Weights of a small sound classifier.
Model: 5.51M parameters, log mel input, arch vit, norm layernorm, activation star_relu, moe soft, num experts 16, patch size [16, 8], layers 12.
Training: batches of 512, held-out accuracy 99%.
Rows from block 5 of a small sound classifier, named by matrix and row number. Rows with one number within an expert belong to one neuron, the router's apart. Each number is 200 + 30 x the weight over its row's rms, rounded and kept within 0 to 999. All counts start at 0.
After each expert's rows are labels from the 100 clips, of 14848, where the router gives the expert most weight on average: "top examples" is what is common among them; "peak in band" is the frequency band that holds the peak. Only what is clearly more common there than usual is listed. The data: read English sentences (LibriTTS-R).
# router: slot weights (model.blocks.5.mlp.router.weight, 16x192, trained with AdamW), inputs 0-47
# up: expert up (model.blocks.5.mlp.up, 16x48x192), inputs 0-47
# down: expert down (model.blocks.5.mlp.down, 16x192x48, transposed), outputs 0-47

# expert 9
router.9,218,176,162,176,149,167,191,208,231,201,186,225,212,167,227,261,252,230,227,209,239,221,210,203,139,203,198,190,170,243,227,268,206,193,191,245,125,151,208,257,275,156,160,182,261,202,190,152
up.0,164,120,240,256,248,235,188,182,189,261,185,160,201,274,190,183,204,168,216,184,205,183,196,257,200,246,147,214,225,142,198,203,189,161,155,197,229,212,193,210,192,245,203,243,199,223,225,222
down.0,199,179,143,240,143,143,118,239,256,168,224,185,200,169,212,226,162,208,223,201,214,246,213,175,245,229,224,187,213,229,254,236,230,212,221,150,168,244,224,247,158,170,176,233,193,210,190,239
up.1,190,259,210,243,223,180,202,226,213,207,223,196,185,213,242,175,163,147,208,173,225,183,231,218,210,205,174,126,215,155,202,167,236,232,220,226,174,205,162,154,169,238,189,198,169,189,219,186
down.1,214,175,190,112,222,190,190,185,247,192,249,209,206,181,253,157,184,207,166,211,134,239,212,131,154,213,175,192,208,213,221,201,193,206,196,204,190,159,201,192,168,233,214,196,162,222,206,253
up.2,190,247,186,196,226,204,156,237,221,177,175,176,210,233,198,199,174,167,167,223,207,196,190,177,200,197,171,208,228,133,217,173,231,155,230,178,184,240,207,180,218,241,245,245,185,209,191,172
down.2,188,221,237,206,222,207,218,222,209,207,173,199,149,244,223,163,167,164,199,187,150,194,258,227,205,201,140,158,279,217,155,192,211,224,257,168,215,240,213,223,187,163,220,193,256,229,198,219
up.3,204,214,254,212,260,172,173,190,209,251,200,206,240,195,192,164,221,165,218,178,153,183,220,216,168,231,235,208,206,179,217,136,213,163,180,222,194,211,187,194,236,197,185,232,175,206,199,149
down.3,217,178,210,189,140,196,231,244,235,192,183,187,219,202,280,240,163,193,177,213,211,209,205,176,258,229,222,174,194,213,202,180,184,194,213,205,198,205,187,190,213,217,233,179,217,226,250,239
top examples: voice: female
peak in band: 250 to 500 Hz

# expert 6
router.6,197,180,188,148,158,224,219,247,183,214,244,217,208,216,228,246,189,202,171,150,215,131,218,171,231,241,254,187,268,235,247,138,209,235,206,211,171,170,179,209,203,235,204,179,173,207,187,199
up.0,116,222,252,234,248,211,224,169,180,198,233,208,201,176,178,178,202,174,213,186,226,260,188,216,196,157,190,212,176,191,152,230,208,148,201,157,241,245,187,165,229,208,165,178,190,177,182,177
down.0,169,174,201,194,265,164,188,186,194,170,181,192,219,144,155,190,201,244,183,187,207,176,178,251,178,176,214,226,173,173,186,210,132,187,262,196,224,218,227,183,178,170,208,220,195,218,160,262
up.1,160,243,181,264,213,168,200,171,193,165,180,206,167,179,194,177,198,166,247,193,189,239,185,200,164,188,176,177,175,219,157,243,204,199,180,185,201,217,199,217,224,208,134,185,248,188,178,182
down.1,160,170,165,165,231,168,157,227,178,210,226,141,263,270,196,170,213,250,193,162,193,169,174,197,215,206,237,223,180,190,221,152,197,213,193,181,202,150,236,237,223,215,210,274,238,197,257,187
up.2,179,183,242,250,292,206,201,180,195,199,183,180,195,135,171,181,180,185,231,115,213,248,126,234,203,148,159,263,162,212,148,239,186,203,188,201,209,203,185,195,214,143,186,197,241,199,176,215
down.2,183,203,186,194,172,158,182,178,206,122,163,216,184,250,212,194,208,189,231,246,176,189,199,211,201,233,238,243,228,150,183,240,163,174,205,208,221,158,230,223,248,218,146,239,249,167,218,197
up.3,188,230,176,220,183,196,145,186,230,148,160,228,185,184,206,204,196,173,243,181,210,202,263,177,191,166,197,196,218,190,221,188,242,150,171,189,218,186,201,152,252,188,206,290,186,136,190,208
down.3,202,170,240,212,162,266,196,220,150,242,150,207,153,217,148,165,209,152,237,201,203,163,217,218,269,190,153,186,249,176,213,180,183,217,236,257,212,217,193,214,138,204,236,152,191,173,163,183
top examples: voice: female
peak in band: 2000 to 4000 Hz

# expert 12
router.12,197,222,184,203,193,176,162,220,237,173,169,243,243,196,218,225,169,198,212,199,195,193,253,159,187,201,238,175,184,239,231,156,165,213,179,184,201,169,253,230,194,236,151,247,224,205,188,172
up.0,162,186,170,209,165,216,231,214,196,169,198,166,161,203,225,241,237,213,177,196,226,231,147,195,212,193,218,246,172,159,200,235,245,158,235,235,164,248,181,215,169,166,228,196,205,176,183,166
down.0,178,227,146,166,206,194,192,219,235,183,240,189,197,196,240,233,179,205,119,191,159,217,241,195,176,204,184,208,231,244,178,200,236,197,130,174,179,199,240,236,252,213,176,265,179,249,241,144
up.1,193,184,225,181,196,199,160,182,182,143,225,173,167,210,194,183,220,177,199,180,213,215,192,260,177,187,189,215,171,213,252,196,218,214,192,258,185,166,176,259,204,161,200,188,240,181,201,177
down.1,189,206,189,170,183,240,242,202,239,214,191,197,200,197,210,205,139,207,136,188,232,190,213,204,226,236,217,249,201,208,253,224,189,215,205,226,171,203,242,184,152,204,189,178,249,221,200,210
up.2,156,175,175,188,217,198,213,191,184,220,190,207,195,156,212,175,224,144,213,139,212,187,205,214,195,160,190,202,191,206,193,220,253,167,156,236,188,214,138,201,164,174,189,194,167,255,190,237
down.2,218,207,208,181,164,236,219,217,222,198,239,262,210,177,201,172,150,211,168,192,231,188,241,231,175,204,212,212,179,201,214,141,166,189,150,300,191,213,227,238,207,180,198,215,212,171,174,191
up.3,181,219,171,239,240,133,218,229,193,170,230,193,194,164,189,167,204,231,142,189,223,206,169,242,204,195,180,200,240,202,185,213,178,193,222,202,231,192,179,172,181,206,239,153,178,244,141,209
down.3,177,176,128,197,203,203,186,222,211,182,194,162,172,224,245,176,220,189,179,186,211,138,204,202,219,227,198,249,249,183,232,220,206,160,254,233,201,202,227,113,162,233,222,193,204,165,228,190
top examples: voice: male
peak in band: 4000 to 8000 Hz

# expert 4
router.4,206,170,148,219,192,148,154,209,220,205,198,203,184,189,219,226,163,236,205,215,225,180,235,154,181,216,246,188,221,193,229,178,172,199,237,208,159,192,259,187,243,191,202,209,213,232,179,176
up.0,190,160,216,233,233,135,240,153,196,175,237,165,168,173,174,174,234,191,188,156,233,212,191,256,222,218,193,212,182,201,151,229,181,184,160,236,193,179,156,226,168,179,174,184,217,180,184,177
down.0,209,201,169,263,164,174,181,218,217,183,203,188,198,212,233,173,215,251,236,183,136,213,199,197,204,167,222,195,207,205,203,245,122,171,165,177,177,197,185,199,238,199,199,179,206,204,236,159
up.1,174,165,172,179,241,133,198,203,188,234,198,213,161,162,171,205,178,209,210,151,227,298,224,176,179,185,218,231,169,230,162,195,185,226,210,197,210,189,199,181,181,174,168,182,248,214,184,197
down.1,215,219,265,195,183,245,187,199,154,185,167,257,215,223,140,211,183,239,189,162,106,169,225,147,203,184,233,185,214,242,199,202,263,190,133,211,268,198,200,176,171,227,224,202,176,170,183,241
up.2,231,216,269,221,211,226,185,188,229,278,184,214,182,243,177,166,194,205,146,197,197,251,168,197,193,176,134,222,195,93,161,219,185,253,194,174,221,238,198,262,209,193,215,185,232,199,256,190
down.2,203,157,230,200,216,239,218,214,167,232,184,217,174,224,220,178,181,145,168,198,253,211,209,209,196,180,172,198,185,154,199,202,172,264,218,232,170,212,199,287,174,200,175,156,190,198,236,250
up.3,227,197,217,239,163,184,202,153,222,248,211,193,156,178,196,149,184,194,207,213,226,245,165,186,206,175,203,225,234,173,196,157,199,225,216,193,210,219,222,242,224,174,240,175,228,172,229,188
down.3,195,222,174,160,231,274,215,214,159,234,198,198,204,258,228,178,172,179,220,255,224,163,193,243,219,201,193,170,174,176,225,202,189,163,196,211,210,216,171,188,188,188,232,212,195,210,228,169
top examples: voice: female
peak in band: 2000 to 4000 Hz

# expert 2
router.2,175,144,176,234,154,200,256,196,203,186,191,173,268,230,221,234,223,205,225,196,220,192,220,155,231,275,201,197,222,211,218,206,176,220,202,158,176,244,253,233,184,185,186,198,141,198,226,201
up.0,293,217,225,201,246,199,161,229,210,234,142,233,205,200,207,160,203,186,199,200,179,222,159,217,158,123,203,181,185,181,143,193,201,197,162,190,178,227,172,147,153,127,186,201,226,152,137,196
down.0,182,177,227,237,204,181,234,195,178,215,194,146,197,183,182,194,154,190,189,187,194,227,184,205,189,194,141,195,94,234,200,243,196,192,232,211,212,175,119,258,175,166,218,178,181,178,190,204
up.1,213,163,239,204,171,209,243,225,177,226,257,181,177,206,163,143,203,158,172,218,232,194,217,202,243,213,222,203,199,170,140,145,173,260,201,223,176,246,181,256,197,162,239,139,183,209,199,182
down.1,219,242,219,128,232,161,219,119,175,169,220,187,193,225,121,183,167,181,201,218,256,246,199,196,172,182,244,213,156,204,150,201,195,226,189,229,179,228,226,178,222,195,185,211,217,211,189,165
up.2,171,156,162,209,171,202,202,214,219,227,171,133,238,195,261,229,168,215,205,213,170,234,191,147,226,205,198,179,217,240,236,214,179,175,217,178,142,210,228,183,173,238,146,158,136,213,202,178
down.2,238,162,197,192,179,213,248,274,204,235,156,198,211,229,215,169,181,189,211,233,214,199,214,200,228,223,144,180,201,149,152,194,167,256,226,230,189,228,204,196,198,217,252,146,214,213,210,200
up.3,175,242,230,180,264,163,204,179,146,221,196,223,193,171,192,133,197,214,172,216,229,228,216,244,208,183,156,201,167,200,154,229,166,197,143,224,251,157,135,224,179,188,197,235,239,201,195,159
down.3,217,171,183,174,186,179,230,224,184,238,138,175,208,182,161,181,219,237,187,186,231,194,201,187,142,186,204,191,213,187,148,200,187,234,218,227,195,229,157,229,179,230,182,150,223,251,182,233
top examples: voice: male
peak in band: 250 to 500 Hz

# expert 13
router.13,199,178,222,180,195,246,223,245,217,204,182,201,171,232,210,258,163,208,178,212,186,239,195,210,260,243,230,237,191,240,179,192,182,191,212,176,140,167,195,181,174,207,180,205,189,171,149,219
up.0,209,203,229,220,232,172,208,160,222,205,173,197,217,180,211,184,251,159,173,235,184,183,205,197,137,182,199,187,213,206,275,222,269,197,168,185,195,192,216,205,216,135,172,200,177,184,170,145
down.0,185,270,205,253,225,237,195,205,233,202,201,203,207,214,226,154,221,189,207,237,234,123,221,186,160,180,181,177,257,205,160,165,138,208,202,237,230,213,210,232,177,271,223,185,138,163,154,201
up.1,205,201,177,219,218,158,191,229,148,187,192,133,254,174,169,144,197,218,197,158,162,229,198,168,188,203,187,202,168,233,211,218,222,172,195,200,194,207,207,293,213,187,213,186,245,172,194,186
down.1,205,160,224,206,180,203,227,286,201,234,168,144,203,237,232,159,233,169,228,204,215,181,221,189,250,199,138,193,221,158,176,206,172,191,237,205,218,219,216,197,191,205,188,171,189,215,188,217
up.2,205,201,156,190,229,188,153,171,196,155,155,185,201,185,189,158,190,171,218,234,190,167,176,192,146,231,193,192,202,182,205,199,199,210,160,254,208,198,167,166,215,158,126,195,255,189,201,167
down.2,189,194,142,255,249,222,159,186,175,262,123,162,223,215,194,193,203,156,181,181,204,131,268,212,263,218,199,152,182,214,221,192,178,218,205,169,220,195,176,219,203,174,212,187,191,192,193,214
up.3,227,224,241,237,230,169,129,223,158,201,202,189,206,147,220,188,242,185,254,188,247,199,216,205,141,129,158,251,197,176,235,184,239,199,161,181,240,167,114,233,228,182,186,233,205,158,163,165
down.3,255,149,230,213,191,207,193,171,242,227,225,216,234,223,186,192,240,195,205,211,233,155,212,203,178,199,199,218,161,200,175,200,177,199,217,194,208,180,216,186,213,162,141,158,192,157,212,148
top examples: voice: male
peak in band: 1000 to 2000 Hz

# expert 1
router.1,193,253,187,210,160,233,173,151,243,212,185,243,237,220,165,240,163,210,240,174,182,197,244,174,188,179,187,194,170,191,238,228,229,170,203,158,178,180,185,216,200,224,219,223,202,206,185,276
up.0,214,182,160,244,287,223,187,187,188,204,207,130,199,179,190,184,205,212,176,195,218,213,180,238,173,189,201,222,189,226,141,216,226,153,143,192,235,234,207,210,206,198,207,214,190,166,221,204
down.0,241,196,226,203,182,263,203,237,149,254,168,188,172,205,152,155,123,128,210,199,167,181,177,208,232,199,156,194,203,213,190,188,173,223,218,228,224,264,207,180,165,197,265,168,188,200,200,180
up.1,177,220,213,196,210,205,222,155,213,265,211,253,198,184,161,208,160,278,199,212,212,226,207,240,211,164,196,221,101,201,146,237,144,231,135,207,213,182,186,216,186,185,197,179,288,237,231,211
down.1,213,227,178,224,205,232,217,182,199,222,201,266,207,155,158,198,219,184,208,196,275,221,188,239,176,202,200,208,211,210,163,218,170,203,207,229,231,195,244,221,179,170,171,192,155,237,196,161
up.2,185,236,183,174,205,222,187,181,204,199,186,206,226,183,144,211,270,174,175,155,216,249,175,231,166,188,181,209,190,201,167,215,245,195,146,226,238,184,162,208,238,168,201,262,241,133,142,200
down.2,233,168,236,229,240,240,174,189,181,231,147,219,169,247,159,167,233,155,166,201,186,223,234,207,226,195,148,207,193,218,186,175,181,222,260,217,194,205,168,166,167,201,233,167,215,201,197,187
up.3,226,233,218,203,218,195,204,166,133,222,199,173,184,216,221,182,234,140,190,195,258,141,176,209,157,240,181,200,164,189,207,198,188,199,160,226,235,232,187,204,219,219,206,195,203,206,177,162
down.3,215,242,252,163,236,169,174,165,205,180,214,246,172,152,158,196,182,201,214,175,214,154,181,214,188,229,166,172,192,206,180,185,207,214,210,204,253,186,180,167,190,225,229,215,216,215,225,177
top examples: voice: female
peak in band: 4000 to 8000 Hz

# expert 7
router.7,169,152,162,113,156,181,191,206,231,227,205,246,222,248,261,211,187,219,160,209,214,167,196,202,228,206,211,220,218,180,265,143,214,240,232,217,158,178,201,197,166,208,203,191,175,184,230,252
up.0,201,259,247,195,180,137,145,119,232,228,209,204,219,194,148,101,206,152,232,178,217,236,214,224,205,160,195,201,173,209,184,230,167,220,172,179,228,213,212,204,211,189,226,186,182,220,191,236
down.0,184,194,210,256,211,196,172,174,200,244,188,195,235,150,166,217,183,241,216,197,165,219,171,218,181,236,243,166,163,210,212,208,295,170,197,162,178,190,205,236,176,197,222,231,230,218,185,185
up.1,180,186,227,180,198,192,212,197,192,174,248,201,194,165,122,193,201,208,177,170,202,236,238,246,143,197,161,191,152,214,165,228,161,213,154,219,218,239,249,215,226,203,152,202,209,205,161,146
down.1,195,200,206,177,188,184,220,173,238,242,187,252,225,250,207,230,151,195,163,159,169,206,156,221,189,213,159,179,202,236,224,229,188,178,251,200,221,191,187,236,176,174,243,175,165,241,143,166
up.2,233,199,193,244,245,185,234,206,231,179,155,201,173,188,180,209,212,185,222,196,234,254,154,229,150,233,148,137,157,219,181,263,192,233,147,195,215,184,202,191,226,181,207,116,211,183,207,221
down.2,211,183,202,165,202,230,181,189,186,178,199,201,202,203,195,229,202,175,214,222,168,192,178,224,185,170,178,188,212,260,214,158,230,160,187,170,208,196,151,276,231,178,184,255,120,197,198,170
up.3,203,218,186,181,235,192,191,226,189,214,181,183,237,211,138,206,225,211,225,211,223,194,163,230,170,265,183,159,170,216,191,256,143,185,138,168,212,200,179,240,216,191,185,191,236,213,242,159
down.3,174,220,235,238,197,165,208,208,283,210,185,159,175,151,214,226,178,204,184,154,191,171,180,185,193,245,248,212,202,238,170,250,219,162,191,191,125,197,207,220,189,220,207,185,233,235,189,187
top examples: voice: male
peak in band: 2000 to 4000 Hz

# expert 5
router.5,199,195,201,168,159,189,211,150,177,140,172,187,179,208,210,198,259,229,225,222,246,215,175,200,218,253,238,192,221,206,218,185,224,179,210,222,118,195,232,227,186,206,180,203,228,232,245,179
up.0,160,187,229,226,172,238,238,203,201,230,147,241,230,211,188,222,209,155,212,189,205,282,252,182,203,218,205,191,170,182,135,187,236,167,227,154,221,234,211,190,186,250,174,188,211,182,222,201
down.0,248,186,211,284,159,217,199,212,208,193,156,190,226,150,168,199,177,191,189,226,160,136,189,191,240,222,205,213,230,217,194,230,211,227,231,213,250,246,173,199,166,199,259,190,196,254,196,195
up.1,179,163,277,209,236,188,148,248,219,272,230,184,206,185,195,189,178,167,176,158,194,226,259,200,173,188,194,219,250,225,189,211,202,221,167,139,263,235,158,204,164,236,215,190,191,164,164,196
down.1,213,180,258,179,225,257,120,198,219,188,199,225,215,164,163,227,181,227,226,211,193,241,176,169,246,183,214,203,198,213,202,178,191,248,189,211,249,199,174,196,143,236,240,160,191,210,169,166
up.2,190,218,174,218,195,124,222,187,198,154,206,194,186,236,244,251,159,238,255,198,195,219,230,168,200,201,230,195,188,217,227,218,170,236,184,214,208,182,190,202,270,166,169,257,204,240,217,189
down.2,244,238,298,218,228,156,162,217,202,191,204,204,244,179,205,225,167,194,189,211,174,237,220,214,164,177,199,154,179,232,160,258,176,199,179,185,199,145,205,207,206,183,160,196,202,207,194,178
up.3,179,255,243,202,217,167,178,240,246,230,201,189,225,205,190,187,146,182,223,215,169,237,159,217,167,184,171,179,254,208,173,209,210,218,203,201,226,221,202,180,252,176,214,179,159,228,183,230
down.3,269,202,128,202,184,237,215,156,182,191,165,146,227,183,146,160,166,166,212,221,223,216,251,208,220,189,207,209,190,164,223,204,219,194,206,232,173,261,203,222,220,253,254,172,169,215,181,222
top examples: voice: female
peak in band: 2000 to 4000 Hz

# expert 10
router.10,212,176,191,218,157,182,191,251,248,164,156,180,258,195,275,216,188,202,252,196,174,214,200,221,192,237,196,146,243,227,256,180,225,192,202,171,188,225,225,190,231,222,253,220,185,231,173,209
up.0,253,157,180,225,204,188,183,189,181,198,242,213,178,187,213,152,196,218,208,229,179,181,184,223,279,225,179,174,211,195,220,161,199,259,181,193,184,163,223,234,253,183,177,187,212,212,242,204
down.0,157,183,154,224,226,219,235,224,142,203,219,249,215,159,192,164,205,198,204,216,243,217,222,136,201,205,224,230,163,199,231,198,145,178,225,217,219,206,194,252,150,194,257,196,215,254,230,204
up.1,194,199,261,232,247,193,220,153,178,238,204,196,207,191,193,147,187,188,210,173,227,207,215,230,169,216,144,214,218,211,222,195,208,262,237,242,225,194,195,208,219,220,205,255,230,191,189,218
down.1,241,215,180,211,148,187,153,229,155,167,187,209,237,176,182,205,205,203,229,159,165,204,112,201,194,223,190,236,265,183,239,207,247,212,193,175,217,181,178,197,196,165,219,208,216,195,180,249
up.2,164,235,224,193,227,223,201,154,189,198,227,177,201,190,173,193,190,212,164,204,240,216,263,193,184,204,191,212,167,214,150,211,168,231,162,185,275,163,185,216,232,182,163,210,237,198,260,196
down.2,220,188,299,191,234,234,198,167,175,255,191,196,159,203,177,178,251,222,225,191,285,178,232,243,179,234,166,215,232,202,186,193,219,182,190,214,238,180,190,228,141,194,172,236,200,201,173,240
up.3,210,203,225,223,271,184,260,169,193,185,189,231,173,169,149,186,209,145,167,176,228,235,195,200,202,190,211,204,145,202,193,212,167,219,146,215,169,163,212,244,194,209,139,214,209,177,214,158
down.3,233,212,201,222,199,213,212,145,190,142,199,237,181,188,198,226,161,203,217,239,220,222,179,261,171,221,231,204,181,209,198,196,265,159,187,205,201,203,208,216,218,161,213,193,231,212,114,181
top examples: voice: male
peak in band: 4000 to 8000 Hz; 250 to 500 Hz

# expert 14
router.14,168,231,155,230,201,146,159,192,261,149,143,228,208,190,262,201,159,238,211,205,179,214,251,134,202,243,239,153,179,201,235,215,166,222,230,152,198,202,235,154,216,210,178,243,195,216,206,231
up.0,170,204,211,165,175,183,272,264,121,224,208,197,158,171,203,222,229,205,202,222,220,137,188,224,218,239,191,146,196,189,194,187,189,259,172,251,206,178,158,232,253,222,201,135,201,241,175,156
down.0,211,165,138,235,195,229,206,251,190,214,173,229,205,246,203,179,232,211,206,187,241,197,171,225,234,218,192,195,141,203,193,185,179,207,158,265,205,260,217,226,198,216,240,180,207,205,184,223
up.1,173,244,177,221,176,224,164,187,241,212,199,224,205,221,156,182,172,183,236,199,217,193,240,163,186,177,164,200,187,191,220,209,222,169,223,145,240,213,244,195,237,223,193,226,178,175,230,191
down.1,173,159,274,189,146,226,167,190,207,198,192,138,224,195,206,200,208,214,165,197,166,203,238,194,215,179,162,223,172,209,209,249,186,199,199,203,163,176,164,239,202,213,199,207,192,256,161,185
up.2,191,160,185,168,180,215,233,203,164,166,247,155,219,211,206,196,176,230,231,238,213,236,212,172,250,223,220,194,210,255,187,252,157,175,195,146,193,220,244,180,186,215,170,164,165,252,224,199
down.2,271,160,244,176,158,232,230,240,170,260,153,189,170,251,172,150,196,158,204,218,200,197,192,213,224,234,159,240,221,178,193,171,176,232,242,250,228,248,232,204,182,219,230,139,162,205,245,195
up.3,239,182,235,160,199,178,177,211,207,196,186,188,193,173,183,205,267,166,178,178,213,217,168,242,134,151,189,222,170,224,192,243,220,158,155,225,226,207,173,216,202,178,226,157,192,202,209,194
down.3,205,148,228,196,234,205,172,193,218,199,156,273,193,180,246,212,195,212,159,249,143,221,200,173,179,233,198,207,227,205,239,246,131,238,208,199,250,222,204,140,194,190,196,148,134,183,181,191
top examples: voice: female
peak in band: 4000 to 8000 Hz

# expert 3
router.3,181,181,197,198,150,203,204,223,224,204,190,204,209,195,196,211,152,254,243,246,192,206,204,144,240,236,175,174,167,181,223,234,166,237,259,179,165,195,231,231,258,212,178,165,204,216,217,227
up.0,156,217,261,206,177,234,212,193,217,210,195,198,146,245,196,151,217,169,185,173,185,204,157,232,221,174,162,199,198,166,210,189,208,179,211,214,198,243,200,178,208,213,231,191,190,204,217,193
down.0,244,146,228,221,239,218,231,167,188,216,138,151,180,193,236,189,210,151,259,222,176,210,186,204,205,228,206,229,212,239,257,228,201,160,227,256,156,216,201,233,206,172,179,242,215,216,188,193
up.1,223,229,199,167,242,179,182,155,145,219,173,169,209,197,258,164,226,171,208,171,193,183,157,251,182,217,179,244,174,195,186,194,203,221,157,220,223,244,173,179,166,184,188,174,177,174,214,178
down.1,202,184,164,238,198,191,194,208,145,207,225,186,147,175,211,196,168,166,179,196,266,176,147,233,244,271,237,216,257,225,198,149,225,188,203,172,167,242,219,233,187,171,231,190,198,171,204,203
up.2,244,197,201,210,237,200,190,145,146,183,181,221,166,221,246,152,208,144,186,194,214,204,183,253,195,212,198,181,184,192,141,174,198,197,182,216,228,223,204,152,158,191,207,223,190,191,221,180
down.2,227,153,179,214,251,222,204,180,182,223,255,172,183,205,222,161,163,189,156,168,202,178,176,225,220,227,223,212,180,172,205,204,207,206,199,223,196,214,145,202,145,177,179,170,232,224,248,209
up.3,137,240,196,215,205,231,161,242,206,255,207,230,216,135,183,210,182,245,246,207,116,206,238,185,195,164,113,176,217,201,202,234,204,185,207,214,219,159,203,159,264,190,172,189,236,195,130,241
down.3,215,207,217,226,218,146,180,157,189,146,258,218,199,195,219,213,201,204,160,191,292,194,195,242,208,181,237,223,194,227,166,230,223,225,178,194,204,185,216,238,220,182,158,208,196,211,228,184
top examples: voice: female
peak in band: 250 to 500 Hz

# expert 8
router.8,190,197,166,189,169,164,147,224,240,159,142,239,176,219,256,199,198,200,223,165,201,167,235,180,203,181,227,173,196,184,235,186,178,185,226,179,167,200,191,164,200,202,216,270,171,189,162,195
up.0,174,236,235,224,209,283,157,241,173,208,203,175,192,179,186,257,221,184,160,162,221,188,171,220,167,274,121,160,166,169,187,169,224,198,144,228,265,205,185,220,248,150,193,165,203,235,213,195
down.0,250,159,127,186,220,203,215,145,217,235,230,257,189,234,181,150,224,169,185,208,184,222,193,175,187,227,158,208,202,184,173,185,191,196,189,216,196,208,154,177,172,216,238,166,262,191,232,198
up.1,226,203,202,198,174,167,251,209,180,239,191,160,165,213,157,159,207,169,184,213,210,220,130,210,150,186,159,185,159,140,167,194,181,233,165,196,240,243,201,227,199,191,191,146,228,185,212,135
down.1,170,180,200,220,245,208,206,199,209,170,213,151,165,222,189,178,216,221,172,215,149,221,179,198,173,229,212,183,216,202,164,201,223,147,221,210,204,208,212,213,187,215,156,164,190,245,186,151
up.2,230,231,197,191,153,203,195,190,184,169,173,238,188,210,193,230,191,232,229,218,172,140,250,161,228,230,221,181,188,245,238,191,214,205,196,217,187,122,147,184,214,243,142,229,186,187,167,222
down.2,230,178,210,191,204,252,209,214,176,227,153,162,193,214,148,181,205,182,200,180,198,204,226,233,185,245,167,188,205,188,145,182,175,199,245,213,183,227,202,163,189,247,229,175,185,232,238,211
up.3,165,210,178,156,205,185,242,201,127,192,236,217,207,158,177,194,220,190,216,221,237,170,204,200,232,242,230,143,185,214,176,177,165,221,168,210,189,130,181,196,160,235,152,161,183,224,189,126
down.3,238,136,207,244,197,238,223,223,181,256,145,204,209,238,159,167,199,179,164,202,246,211,164,173,236,171,182,170,207,181,209,221,168,246,223,242,187,218,173,196,154,250,211,139,226,215,169,182
top examples: voice: male
peak in band: 4000 to 8000 Hz